Weights of a small multi-label image tagger: 3.1 epochs.
Rows from block 5 of a small multi-label image tagger, named by matrix and row number. Rows with one number belong to one channel. Each number is 500 + 40 x the weight over its row's rms, rounded and kept within 0 to 999. All counts start at 0. Numbers have three digits each. After the name is the row's rms in percent of the matrix's.
After each channel's rows are labels from the 100 images, of 14976, where the channel reaches its highest value: "responds to" is what is common among them. Only what is clearly more common there than usual is listed. The data: photos with spoken descriptions (Open Images, Localized Narratives). In brackets: how many of the 100.
# convs0: first 3x3 conv (model.blocks.5.convs.0.weight, 224x224x3x3, each kernel summed), inputs 112-167
# convs1: second 3x3 conv (model.blocks.5.convs.1.weight, 224x224x3x3, transposed, each kernel summed), outputs 112-167

convs0.100 107:496432473505553491449503474468432472478455559477559459516475462494515541577492485392499477464532600470515479499524488443501445526434516521499542499472453419539464463502
convs1.100 100:493489470470506478519484445513492550455474487505489506459413518464488542540513474505454483515447464469441528479404478526454474434504527443492457521532480522550520472378
responds to: text has "man" (46); text has "holding" (36)

convs0.172 112:523553525527491504512488443518713515439497418496479500439473491460490523506544479502503511533531476516519491474575414527474485535469484535444486470557558471564496493523
convs1.172 105:520463567484479535482536509502568486515414563455485482522453511476530481538515425470438517599520563463474546541459503480507418470481521457434518503503511472505486442459
responds to: text has "standing" (50); text has "wall" (40); text has "man" (38)

convs0.81 098:470507495471437522470557518505620424509467454519508489441454467413470488550502565506523526514461467538413467497396494544569497489536502557502474481506481510515483481500
convs1.81 107:448414508495474493487456427521545474484462423470524458517507536484540473458504547462461477473486420520505453507475505547494450464458546490557537473569493497531534515483
responds to: text has "wearing" (30); text has "man" (29)

convs0.5 095:524566460370472524562500495475457520537435502456447507500443543445491480487470500499467505482471536549423504519420519399478482505453543476491538519535549417504507550513
convs1.5 093:565527560525520526599629504573510519490505462448447512451534507480537552451552418491559518545524556468547481499512499496515452493484479474494496551556495454527420589484
responds to: text has "plants" (26)

convs0.1 105:515442417510457521491435529471571386524445464506478508498395485475501476491429517476540547486518467468412459506561447504477452576495518453547523474576452473461495518500
convs1.1 097:525445510500531508412544572461487437514613470480477463472509491503521516533443530448532507452486549503531456502531532539513425544482582487520515440459509394526455569470
responds to: text has "trees" (84); text has "sky" (74); text has "road" (26)

convs0.171 086:570506539556468519481480468486469460464593495475558457477597499500452506479457509497576488467572513502537509528465509506489512483486530516502455521521417494515445515466
convs1.171 091:552437517416488484549470521451555440535445494641536476513482467529525487466474550474512522480530524521463468444549504447517482495435436494466525425542464482459503419509
responds to: text has "people" (56); text has "lights" (26)

convs0.111 118:516454513516440464500552480503467488428539461523544476467540490508454454497481539524475512504542447471447550518507445564496481420474536481486477483488480431475574620491
convs1.111 116:476489484499468399464559526500506572525558483474530513527482443500454464537456485426550525529547476524572496537554470567473485500493473477460460472435425550536505525515
responds to: text has "trees" (85); text has "sky" (79)

convs0.15 104:523490578479540516445466431495464475523558513524518530499498431507514604510478454517563427498432512512533512559492486462600497549506548470479601503526480488496487501428
convs1.15 098:601512508500490475501481520503541466553557569451510525492510464457508514504533411496556563491454513552540434600457497465458525466488532398503485453592514550463471572432
responds to: text has "sky" (74); text has "trees" (65)

convs0.22 110:542522552463477472467553529433514478548408541542542465518482607468518483494410463489543556572486427520525540498527497520478465483443463488506506441612486518469524436496
convs1.22 104:507472504487513525483490490477473515481426456533504513480588519420484503453468473512461540522472496505578453518477480511503449516528378494458543473561452454513450462451
responds to: text has "sitting" (39); text has "holding" (37)

convs0.209 103:510456511599444475462481544376489600486558432475534517446537511536528468549514519541531520530497425536546445511513451521482491465497486598553474522490506521529473412501
convs1.209 095:458484476472508490490454529462535461477533496532509525483451496419509508555523441481582527442546465439511504498475488466603530502497539486515502411483528568503494403458
responds to: text has "sky" (81); text has "trees" (66); text has "clouds" (30); text has "water" (28)

convs0.50 110:497455506496491450450551506466479493484520534440456453498397541528549448507492451451522406567539478486513533519523494438483463508581426529420462518631525494534489485444
convs1.50 108:540477510528507443498503500474472496424478475416415450521495520447476469517574497500462464527566434472488519507459483524462538524560523564436487500573500469541498583463
responds to: text has "trees" (66); text has "grass" (55); text has "ground" (29)

convs0.85 090:520427469484499483534613405487592501557468618477563521429441432525448516514453520504533539547490450460467550523480498495525464493488439472461509504484459491504538463523
convs1.85 074:507509505469589555461483506573521496579467493489572586491501554460480492485512617497431482488500549475465527447495552468502510520474449505445496528524499493465444480569
responds to: text has "man" (31); text has "front" (29)

convs0.192 087:514453508502446536437488495470517517527479472447415492490492440448518506490539518462506491445505457518435556562536466526530419588475494535548403464457464482546436502566
convs1.192 083:474489480505527500494535529428529497510533474538439551501519512461483480519463515520518508574459470492490523461514503562399527455476611485562502505483483527483485543577
responds to: text has "lights" (25)

convs0.181 098:519577652528566561489470524522443475490552518525507558501482493526544539548466532531557493474569417462505426516507446562422493455488541504524466554535535558473475537445
convs1.181 099:492467481489437475488477495563551527453548498569466498498492560531515579478509444471453522523504469438450515488483469538462494572482494500482497480460561507482470433503
responds to: text has "which" (26)

convs0.155 088:480554568485428482526548491489555510499501520486468458509482570542417473455490524502426523453522467522503522514464490420487491446470537489454505545432505443428456499453
convs1.155 092:497530460567538521457524424478485514457524514572530510562478486458452481448490471484500493524478577458481550461443521587537517514493514473524562537510487488486491508557
responds to: text has "table" (35)

convs0.38 100:507493455513490533487468460490531621557528464445528423485459496486488456529489503459525579466480485542550483510392461521589462459547506540537464406467524535485515437437
convs1.38 090:517476475482438489491427504462486491477598517452542547496582486528502437512441489537421557490516517508454410584474460544451521526464521475558475474519526468406446546396
responds to: text has "man" (32)

convs0.221 118:564534482490460476457508501517601481523500502512491475488504486451507536498500485493474451455504595517444452510573489459477526493519506504446434501488422537525515483518
convs1.221 099:538497446493463547489479483481539493509516575491551537483472482510473531490543515445507510507504548469484583505530498503478491517465492453505481492472487499494432477507
responds to: text has "standing" (46); text has "man" (35)

convs0.72 096:543597521480541519510557535464512487501441469582552467538563455486514445541467502526505539503525464526474458504484484453502510474497428481457522480507441427476439488474
convs1.72 113:581530601539497448439517485544575536504395506453489539458576544536474492420523535423462505482446466432500501406499453472560502481542502463465493464492550501492512468465
responds to: text has "trees" (78); text has "sky" (73); text has "grass" (37); text has "buildings" (32)

convs0.218 099:534539537516543575484601453493525539571440554453424537561487543537448465485394562516515578496534520494529511481590473454522539478513418500492398513451521544517582493447
convs1.218 096:544504459499428437508498487515536455478532434512516513491525480459491464472514466471527459466426505478575478506530508512473437494472475435422464465519533445515423426511
responds to: text has "plants" (28)

convs0.47 082:487470534489499536483524647504518450572438478451520480513521538546439493429510408499454523505532517467504482477537505494457506466485501516559548540512447534512479443478
convs1.47 078:565466641499530571430514487523457513535509650409514522501448566542547415483490431485447539532470498487550528523504490510564512494502469501452449449458429446478509527504
responds to: text has "trees" (63); text has "sky" (59)

convs0.131 093:544513433481373478513557463557469499503522520527554440510472487471441536523453481537478535466565506553463506494523529535520409477532606423520540513528523420472472556456
convs1.131 090:528469459561566471543511510462518423485504555491519533518479493414517512476457546460562500499548565502493514543495474584488493532486510422475476460498509458537493482503
responds to: text has "people" (48); text has "sitting" (34); text has "table" (30)

convs0.197 082:521510465591448467524524497510509551485506524462551424460459534490534433440462490546513550576547481499483512568524538460435494578552488489434486476506532474541458469524
convs1.197 088:500447595522508464455545497510517530445411535556430456498504521505498564488485459468418552477408454454484555538527488445519435533469496459501499492518558534536507480507
responds to: text has "water" (28)

convs0.0 091:495500519454509513502492463508557497508508648606505531470444474540455490445434517581486500448509504520416552471529542536442469497516373541477538475541525509536450466503
convs1.0 090:523489480500526533515438447552561478491521451456499547466498532540460516575550506520548546486584581454517442482424476520468573425520479482472412481522464517469504493506
responds to: text has "people" (60); text has "group" (27)

convs0.211 102:506545508480444569514459428542449504531541500508512500497442520464521476550421496530555528445546448516396538539566477483442528505491478475476474423470495490509455521502
convs1.211 101:559506427460585481438516489474438382526516531414485497488536555503539491501505485468552525478513493550537494535502508513436557443503491487434479490405506519491541420527
responds to: text has "trees" (65); text has "sky" (62); text has "buildings" (30)

convs0.128 102:444467540472518498460478390562531458461567444473448440546491419468471505548420561521534517478509460535495474557530488560544468686489455448452465491500505486493525517480
convs1.128 107:454479484515532508480511531494511478489552441460514473613499542492456453494534551459583505476442472503490524487494454510521498584513480474592564488437544544419503483528
responds to: text has "trees" (67); text has "sky" (61); text has "buildings" (30)

convs0.151 112:489500492542608516457528475481489522487458475457447536475435461567505507445512605471466483474482552471455421488517535496450487508525501457488462476472485448513494545500
convs1.151 108:500482482478403551479525500440496472533409437456468529568441501533502475482490522539519460468483459468491408496537475508478497522475521546415447555535500595436485549528
responds to: text has "building" (27)

convs0.67 089:545476500479483451457500503454462525515477462506504553534483576473523540443474494484524528582515543532587580527559515517436469416444455576461515579540469488493559517499
convs1.67 102:508443544486503473559446500491470460453467543474421470516539519475498524499465549499475474412534460539531505452482498433515451449570524510496518531546475491499469489551
responds to: text has "water" (26)

convs0.36 094:503455513471474473497488506518529507545455486486472477430440511529454498517539474508520517533469578415544477404536554546544454538513524483517514527465510539489510504530
convs1.36 093:484491479454460492525454480478543547532508393498536458443532530495458483427489476506463508497567532551454427509525490496435485495469570481460489472490484458496501495499
responds to: text has "man" (35); text has "wearing" (35)

convs0.2 091:508532527464496504537459514448516471430466514551462517553541470526487466456491426505568469436497494481549542489465438479435551490517537564518446486491468453403580463627
convs1.2 096:472441491540527551506533481502507512498557481455503515434553484510437445496489424505488501549561523554505466435509496519491572448500519527459499461474503602476517522503
responds to: text has "lights" (62)

convs0.110 106:422486529498430484495515495484492432515427473506488464465472514436468535501501508531473525462500472493477493579493523529443478521536481493518502499475535490523501464512
convs1.110 104:488581581529465478458534542638542551502541480494526471471571498499491588597464518509576514481506528522488532556509523509469514499450464488455542500512530492521469540551
responds to: text has "plants" (30)

convs0.7 091:417479497478524505456455417443503514496455539551500479527475496482513490520514550505495448513456502496479569496487552429461574493511470497524500521523496424461497555544
convs1.7 104:502453502521544542484534443489531617499440506546509511531526476517466472450517557474621490461495489434456548406509498499472522525490470534594560581576519456503525610593
responds to: text has "people" (51); text has "lights" (50); text has "sitting" (33)

convs0.3 110:524552454446458454540506485378478504501416543435472507506438523593535484503444509531521488521465463489549547451471566505483476503494420488510487544515540475540510501561
convs1.3 107:503470541518473530501505492489500547498489484508509537508474558535479538478523477471473543469482501507506521515509564502484537467546515560490514556516464566583583507538
responds to: text has "lights" (27)

convs0.94 096:503491461503481512498505440525354467534461557474455457423503508471461445591502503507536448525508488486491491505444486495562474505482490533480506613536542546510533468496
convs1.94 097:464422428554549558446520506504546494450424558599399557499452490514455494509453488426497503521511518450452492489486529424512509535480474525454450534472497367444475522506
responds to: text has "sky" (51)

convs0.118 101:493523444394452537437479528460497458488531480511531482437489483535432546508523380544416439508492504457481480550427477533474488486450438470546461495558442457440491465562
convs1.118 097:470482503598464563518481511479492507462488511500521538449616499459492533499461531534577501514439502511590523643452485522506504489496472575539486509486486535547482434467
responds to: text has "sitting" (47); text has "people" (44); text has "table" (33); text has "chairs" (31)

convs0.77 092:462538573495483460512512511463484526455498463451445515531490440455442450495496429545528466411495528509510528474432462537558495530555459489459477502552555444499495502487
convs1.77 085:466426558522410540436448498467521441476540436521456464493556560525536529439498449436499501488452399544469514459449474518494489490491492461429502490565440469492515514460
responds to: text has "man" (37); text has "wearing" (31)

convs0.48 088:474499487456465497433576583468479546491467468470513482490489455514424501510486578455523524497521501509553462468492498487480513582503542514555541453506523488463509393518
convs1.48 086:528471524489564531481515479463525457477470530473494561551557543522559546432541530501478474509543530509486541475508540508581534513514413556479528487506505465537411549453
responds to: text has "trees" (72); text has "sky" (64); text has "buildings" (44); text has "road" (31)

convs0.90 115:490481431469461464517479503501591473432502502496474468564451582478493526555569526517479508501464496583486530476539507499462508513552508485504561501557438594481507500487
convs1.90 108:491518474554470464515500445487621507423476437463486488516454494504471565504523474495428548518474406499525420568506504468521472535540534479433498474538539502558526548520
responds to: text has "trees" (67); text has "sky" (56); text has "grass" (33)

convs0.165 092:483482430528476448453557548443519463586481484447486485548514495468477530538496530503502559501540488529382512549523539535391523491556458424467433525541541437543508409461
convs1.165 095:492514524502522561485520476502428492521558476508468476540469485494493505476492534532587413522497531460480585544509491559528556542473537490492514484492559534502559503458
responds to: text has "holding" (37); text has "man" (29); text has "wearing" (29)

convs0.194 116:492454570545554477472511473501454580484526500488477494504499497534491481526496511522452531475420508465542471517485500550506477522557567485492459395509489496522535464487
convs1.194 120:483500614480520516498460566523521536458468563501474477508473530501528498494522458466467581503472511487515555477533519452573499521529575450399533530499460504479515445488
responds to: text has "people" (53); text has "sitting" (40); text has "lights" (25)

convs0.42 098:423484413450472447504452525521548550509476539513465497490475571481514516508512581489461429499434559497519523465506546534413508523537464504502455508512462450554532465480
convs1.42 093:455546448535517424477528479500546536480456532508456462513531479525486531505526537471516548494513501445497540493544538469513531498542489499548553542522456462496500488495
responds to: text has "two" (27)

convs0.152 106:477510515410506488513478547426541422561477491478528477357484476467545498519442477491529579524565490530554531420565518547446480525533455520387468551485528542495571481474
convs1.152 099:560475463562519565471441525463482528525482537480550425427518538455457519475456600560509472460474576443562509478480465480536461502467527554496509438407542467380546476425
responds to: text has "wearing" (36); text has "man" (35); text has "woman" (31)

convs0.104 096:516503487468481498514479444519492462448537440536557485465433520557505542457473585455448435482487454447501485499545536479490493450418515494501492569468434476523476580527
convs1.104 095:459489499532508513452548571502511540505435490512429421530439400429495563555509559512512449410473493505498492480509560522542455449488518517548515481496490508500483487502
responds to: text has "building" (28)