Rows from block 2 of a small multi-label image tagger, named by matrix and row number. Rows with one number belong to one channel. Each number is 128 + 32 x the weight over its row's rms, rounded and kept within 0 to 255. All counts start at 0. After the name is the row's rms in percent of the matrix's.
After each channel's rows are labels from the 100 images, of 14976, where the channel reaches its highest value: "top examples" is what is common among them. Only what is clearly more common there than usual is listed. The data: photos with spoken descriptions (Open Images, Localized Narratives). In brackets: how many of the 100.
# convs0: first 3x3 conv (model.blocks.2.convs.0.weight, 128x128x3x3, each kernel summed), inputs 43-85
# convs1: second 3x3 conv (model.blocks.2.convs.1.weight, 128x128x3x3, transposed, each kernel summed), outputs 43-85

convs0.81 091 [ 95 141 101 135 115 104 124 116 116 128 180 134 147  76 158 155  91 133 143 152 112 175 168  85 210  70 236 152  89 148 113 185 108 144 124  78  87  58  88 103  81  98 158]
convs1.81 090 [110 100  59 158  89  82 110 112  94 103 126  87 139 115 102 150 111 137 134  90 135  91 214  88 105 145 142 173  86 184 145 145 140 215  77 112  52 160 131 140 135 142 125]
top examples: text has "sky" (51)

convs0.17 104 [115 116 105 117 131 140 144 107  89 154  94 184 136 130 115 101  81 103 148 145 106  89 100 113 103 106 161 186 134 136  99 152 124 145 123  84 111  62  91 137 117 123 173]
convs1.17 116 [129 119 115 147 141 126 157 127  98 128 159 182  81 128 185 185 121 170 158 124 190 124 105 171 135 225 151 132 194 221 135 142 126 141 164  85 166 149 120 137 121 144 173]
top examples: text has "buildings" (28)

convs0.109 121 [127 146 134 101 169 143 163 100 171 169  90  84 101 130 107 179 131  82 124 154  97 132 119 125 101 155 105 162  85 104 111 110 134 101 171 152 133 163 146 113 102 115  70]
convs1.109 100 [ 94 210 136  92 134 138 117 142 216 186 103 124 149 150 123 114  96 123 123 133  76  89 118  76 113 173  80  78  89  77  91 135 149  94 160 111 116 125  85 136 140 132 113]
top examples: text has "trees" (77); text has "sky" (69); text has "grass" (29)

convs0.11 099 [ 73  77  98 128 144  81 119 133 121 109 137 146 123 101 161 104 128 170 117 114 129 108  94 117 122 140 138 144  61 125 136 145 161 112 120 110 139 116  81  96 114 117 197]
convs1.11 108 [ 79 134 174 155  90 133  68  50 112 118 128 118 126 136 122 146 163  96 103 101 116  84  74 180  79 148 156 125 117 146 181 133  87 110  87 133  79 155 171 125 138 145  91]
top examples: text has "wall" (40)

convs0.124 079 [167 125  78 139 121 126  65 111 113 131 171 201  77 148 114 152 132  82 117 136  55 133 137 160  85 147  85  70 132  55  92 158 104 149 130 104 151  91 100  64 139 118 125]
convs1.124 083 [161 198 102 131 168 150 119 184 145 128 135 149 132 158 116 136 111 172 201 114 113 184 171 135 142 147 102 140 135 171 103  95 126 108 119 110 114 127 144 161 119 198 126]
top examples: text has "lights" (30)

convs0.78 100 [ 41 167 129 147 131  84 161  94 128  84 192 178  87 136 128  79 110  94 107 135 103 154 200 169 131 147 177 141 146 143 105 154 128 134  82 139 186  51  79 124 145 123 142]
convs1.78 090 [155  87  84 165 114 108  96 177 121  84 141 109 142 157 138  92 138 128 204 102 118 124 147 198 118 157  98 144 118 151 190 127 103 153 101 163 133 101 190 122  47 148 108]
top examples: text has "sky" (51)

convs0.122 111 [140 150 150 139 132 112 112 137  85  91 106 138  98  82  48  91 173  90 163 118 130 150 126 136 133  99 139 137 108  89 159 185 124  79 149  61  73  92  82 148 102  89  89]
convs1.122 087 [127 124 193 161 164  93 153 130 112 159 118 181 143 149 118 134  94 118 131 137 154 132 111 119 112 136 103 145 103 131 180 117 142 111 182  28 122 139 117 153 112 128 154]
top examples: text has "sky" (60); text has "water" (40)

convs0.103 106 [135 166 126 110 149  71 128  71 113 135 115 128  15 196  76 158 190 129  86 152 117 132 125 103 116  36 159 130 133 141 141 102  58 100 132 172 102 119 174 122 119 131  86]
convs1.103 097 [ 98 139  84  95 112  70  97 108 147 114 117  94 117 143 112 107 100 146 107 125 116 122 168 135 137 147  93 116 161 112 171 131 156 171 164 169 179 127 100 118 151 133 113]
top examples: text has "man" (33)

convs0.19 095 [ 19 118 146  93 104 121 111 143  64  83 152 131 149 100  75 123 110 116 114 112 123 136 105  85  88  92 141 156  79 138 114 147 101  95  92  95  95 121  99  47 171 120 153]
convs1.19 087 [141  65 142 174 139 128 104 133 134 103 141 159 138 121  95 152 145 169 105 151 104 138  83 183 108 118 178 159  64 154 115 153 140 170  99 116 125 136 129 123 128 154 103]
top examples: text has "sky" (59); text has "trees" (59)

convs0.25 089 [179  95 101 165 116 129  47 143 145 149  84 127  86 128  90  58 170  67 104 136 105 180 110 112  79 112 118  92  96 155 135 134 141 174 101 102  99 119 123 149 120  43  73]
convs1.25 099 [130 127 116 140 104 155 117 134 135 140 132 112 117  57 126  81 105 141  71 106 136 153 149 163 161  89  81 126 180 161  71 172 147 194 103 184 189 120 107 117 206 123 106]
top examples: text has "standing" (48); text has "sitting" (34); text has "man" (32); text has "two" (28)

convs0.35 103 [139 126  71 108 130 136 118 127 106 100 115 135 145 142 133 110 107 174  89 139  99 119 117 123 137 130 176  87 109 164 149 120 129 168 103 197 124  40  79 130  72 206 122]
convs1.35 117 [148 132 158 161 126  76 171 102 108 114 144 164 116  82  98 106 106 155  70  98  81 158 170 183 121  92 174 124 101  78 139 160 120 131 135 126  99 105 150 116 233  96  72]
top examples: text has "man" (35); text has "sitting" (33)

convs0.97 118 [144 135 123 105 138 135  82 130  65  52 123 178 161 156 102 122  97 102 147 189 104 153  88 142  71 138  93 123  84  95  84 156 106 133 116  61 126  89 147 133 123 105 116]
convs1.97 101 [ 81 117 128 111 168  65 124 149  77  93 124 171  98 123 114  93 138 116 105 147 130 119 113 204 136 174 137 154 164 102 140 141 133  39 161 108 144  97 112 183  94 191 159]
top examples: text has "grass" (47); text has "water" (25)

convs0.63 101 [206 106 132 130 130 201 115 129  93 165 135 118 108 121 147 101 147  87 150 154 112 192 118  95 130 121 101 117  87  95 138 148  92  59 150  94 133  72  94 124 108 109  74]
convs1.63 091 [150 141 144 142 201 113 139 141 140 143 137 181 142 102  76 153 121 101 134 190  87 120 183 113 115  68 130 180 111 161 150 162 173 123 193  83  76 170 136 141 138 137  83]
top examples: text has "lights" (26)

convs0.12 106 [130 101  64 140 126  99 108  99 134  69 153 124  85  68 110 134 138 157  99 117 103 134 131 167 142 149 112 129  98 114 127 162 100 107  90  91 164 113  86 157 122 118 132]
convs1.12 101 [ 87 145  88 101  76 130 105 139 147 127 194 134 126 117 131 111 165 101 109 122 111  59 110 154 133 153  92 108 109 121 164 126  79 136 129 105 140 119 165  99 112 148 116]
top examples: text has "building" (31)

convs0.6 097 [161  80 123 122 168 110 137 115 174  97 136 144 124 124 103 125 120 133 111 107  44 138 140 131 102  18 147  93  57 164 126 176  75 171  86 149 117 139 163 108 106 148  69]
convs1.6 102 [116  92 134 114 109  66 103 147 153 110 145 120 178 115 138 140 128  62  77 153 126 154  92 115 135 115  95 147 136 152 133 149  87 167 147  78 120 111  68  97  98 160 144]
top examples: text has "sky" (57); text has "trees" (56); text has "buildings" (35)

convs0.15 106 [ 88 132 120 124 124 112  96 107  91 120 125 159 115 151 143 136 157 105 100 118 105 129  97 164 102 139 147 134 150 160 111 148 113  88 166  96  80  75 165 111  91 119  97]
convs1.15 100 [103 162 179 146 141  91 215 126 200 148 159 126 157 117 164 168 145 104 128 170 120 115 174 188 177 119 130 129 184 147 145 146 151 161 129  52 157 156 127 228 140 152 122]
top examples: text has "trees" (75); text has "sky" (57); text has "grass" (27)

convs0.32 090 [ 89 160 115 121 120 155 108 151  94  67 110 201  88  92 104 105 121  95  57 131 146  77 161 120  89  71 130 148 117 139 200 145 129 116 153 132 143 109 103 130 156  85 134]
convs1.32 094 [181  89 157 133 149 117 222 117 163 112 177 157 125 157 148 127 142 143 160 152 165 104 179 212  92 113 138 107 211 154 166 212  96 133 132 153  86 119  82 154 149  92 129]
top examples: text has "trees" (57); text has "sky" (51)

convs0.8 108 [115 124  88 114 117 111 130 108 104 129 169 110  57 132  76  52 130 119 113 105 147 139 100 108 124 197 138 145  80 165 106 168 113 150 143  93 152 103  93 159 137 117 144]
convs1.8 109 [176 160  61  76 133 180 115 194 119 101 100 132  79 141  78 111 146 190 117 122 130 134 168 139 159 141  73 124 114 205  89 135 107 210 120 117 122 113 139 176 162 138  92]
top examples: text has "people" (44)

convs0.114 098 [191 108  88  99 185 152 124 103 144 165 157 153 126 174 117 172 112  76 124 134  94 120  86 164 101 112  69 158 138 135  75  88 135 115 134 137 142 106  43 110 113 121 102]
convs1.114 086 [170  89 102  55 160 120 100 150 121 197 122 143 160  91 125 113 102  85 145 151 113 148 132  68 112  79 133 156 127 140 156 146 147 112 179 154 174 138 179 117 138 194 107]
top examples: text has "lights" (30)

convs0.13 094 [102 157 109  61 128 113 105  94 171 105 137 110 102 135 117 127 154  72 151 143  86 159  90  92 133  82 112 159 102 172 112 163  93  97 114  85 118 125  93 161 128 154 117]
convs1.13 089 [160  99 159 142  61  47 198  80 136  62 119  59 125 125 150 126  98 140 151 169 141  54  84  86 173 119  89 128 102 146 130 144 168 180 123  53 100 146 133 138 112 126 160]
top examples: text has "trees" (78); text has "sky" (72); text has "water" (25)

convs0.90 093 [121 180  30 124 189 131  79 156 150 137 118 139  97 114  77  82 113 113 121 136 133 164 106 108 138 118  86  80 115 135  85 132 113 175 116  97 139  48  96 196 147 147 144]
convs1.90 095 [133 131  89 102  56 114 106 110 133 140 119 120  95 187 150 112 106 183 112 148  99 126 137 137 143 158 159 106  12 151  90 153 131 190  84 157 135 118 108  89 231 180 129]
top examples: text has "man" (36)

convs0.82 082 [128 108 125 123 130 130 199 123  95  98 166 174 130  96 154 130 124 105 149 130 127 149 177 170 106 103 157 124 104  59  61 148 171 151 119 165  96  73 121 187 126 168 119]
convs1.82 086 [154  85  98 160 111 156  92 146  74 194  98 105 116  96 124 128  94 121 143 123 161 146 123 137  94 111 116 124 128 132 133 120 106  69 113 207 114 132  81 107 133 163  75]
top examples: text has "man" (29)

convs0.47 097 [104 125 195 108 152 126 160 145 128  72 140 125 129 106 111 164  73 168  90  95  95  95 110 132 124  56 122 141 119 170 152 163 182  56 176 143 120 147 118 143 105 132  99]
convs1.47 085 [115  50 163 131 117 117 181  67 183 145 118  91 125 141  96 157 148  67 106 210  84 135 124 148  70 150  86  92 159 129 112 138 155 141  97 139 146 106 119 131  82 144 131]
top examples: text has "sky" (69); text has "trees" (64)

convs0.92 097 [122 166 123 134 129 144 107 157 136  66  98 101 152 165  67  62 126  81 115 128 122 180 138  87 150 153 149 105  94 146 148 164 133 151 118  83 134  18  91 107  97  88  60]
convs1.92 106 [128 162  39 129 112  92 121 128 156 144  89 127 124 117  63  87 164 111 177 125 149 148 134 121 146 145 112 187 144 159 161 137 105 178 101 152 160 108 152 141 162 131 181]
top examples: text has "man" (30)

convs0.102 098 [109 131 103 135 125  95 109  81  89  78 109  88  57 127  85 126 115  79 155 150 157 147 150 127 180 134 156 130 128 137 177 101 128 143  95 114 110  80 155  90 150 109  43]
convs1.102 113 [123 104  52 112  92  74 178 103 133 123 161  95  48  98 165 111 126 170 116 119 114 161 178 136 154 154  99 163 113 179 175 137 102 192  81 104  80 103 131 117 175 105 145]
top examples: text has "man" (31)

convs0.70 107 [128  66 129 125 105 158 132 126  98  75 125 126 111 107  92 153 108  95  99 127  80 150 132 174  73 125 145 155 125 117  80 130 133 134 147 194  90  52 142 118 111 113 144]
convs1.70 096 [142 158 207  98  85 122 119 112 131 142 120  76 114 142 159  86 104 206  68 139  59 182 155 172 116 158 144  95  68 102 174 121 102 151  79 176 114 142  94 132 120 129  91]
top examples: text has "man" (34)

convs0.0 103 [115 114 159 130 142 103 104 138 147 117  83 162  94  98  83  99  72  86  76  83 149 133 122 137 132 180 122 134  37 128 103 169 144 183 107 116 133  83 126 103 128 159  93]
convs1.0 123 [131 143  64 123  80 130 111 139  95 110  79 164 119 110 128 118  89 108 124  73 170 103 123 107  98 180  91  98   7 157 140 104 169 123  64  85 102 114 116 187 141  64 144]
top examples: text has "standing" (48)

convs0.121 105 [193 114 149 132 143 135  81 124 155 109 124 102 140 186  84 156 104 129  90  81 121 152 144 122  90 134  98 139 117 184  64 154 150 131 134  97 119 119 103  56 149 177  93]
convs1.121 098 [157  19 129 112 129 117  70 210 135 100 184 136  84  95 103 107 153 156 119 142 133 136 130 148 109 156 135 107 181 143 113 134 136 106 159 156 130 102 162 132 103 105 129]
top examples: text has "lights" (37)

convs0.112 096 [225 111 127 146 116 170 105 131 123 107 140 120 121 105 129 156  36 147 109 172 160 145 161 129  55  92 137 190  67 131  83 155  59 144 121 127  72 165  99 104 121 110 110]
convs1.112 097 [145  99 148 166 150 131 130 131 174 117 142 144  75 131 112  69 126 147 114  87 110 109 162  87 125 154  86 146 148 176 152 141 160 114  83  75 150 102 169  93 108 124 118]
top examples: text has "buildings" (30); text has "lights" (28)

convs0.93 084 [149 173 100 122 169 165 146 173  82 174 118 100  69 133 120 157 115  84 108 116 147 206 148 126 147 100 146 134  77 132  82 158 122 191 136  79  86  41 163 143 157 123 113]
convs1.93 077 [148  53 104 127 138 168  95 127 138 163 171 165  94 104  60 141 106 100 178 161 101 126  74 185 177 126 137 152 103 168  71 141 149 183 119 162 108 167 109 113  68 114 131]
top examples: text has "trees" (57)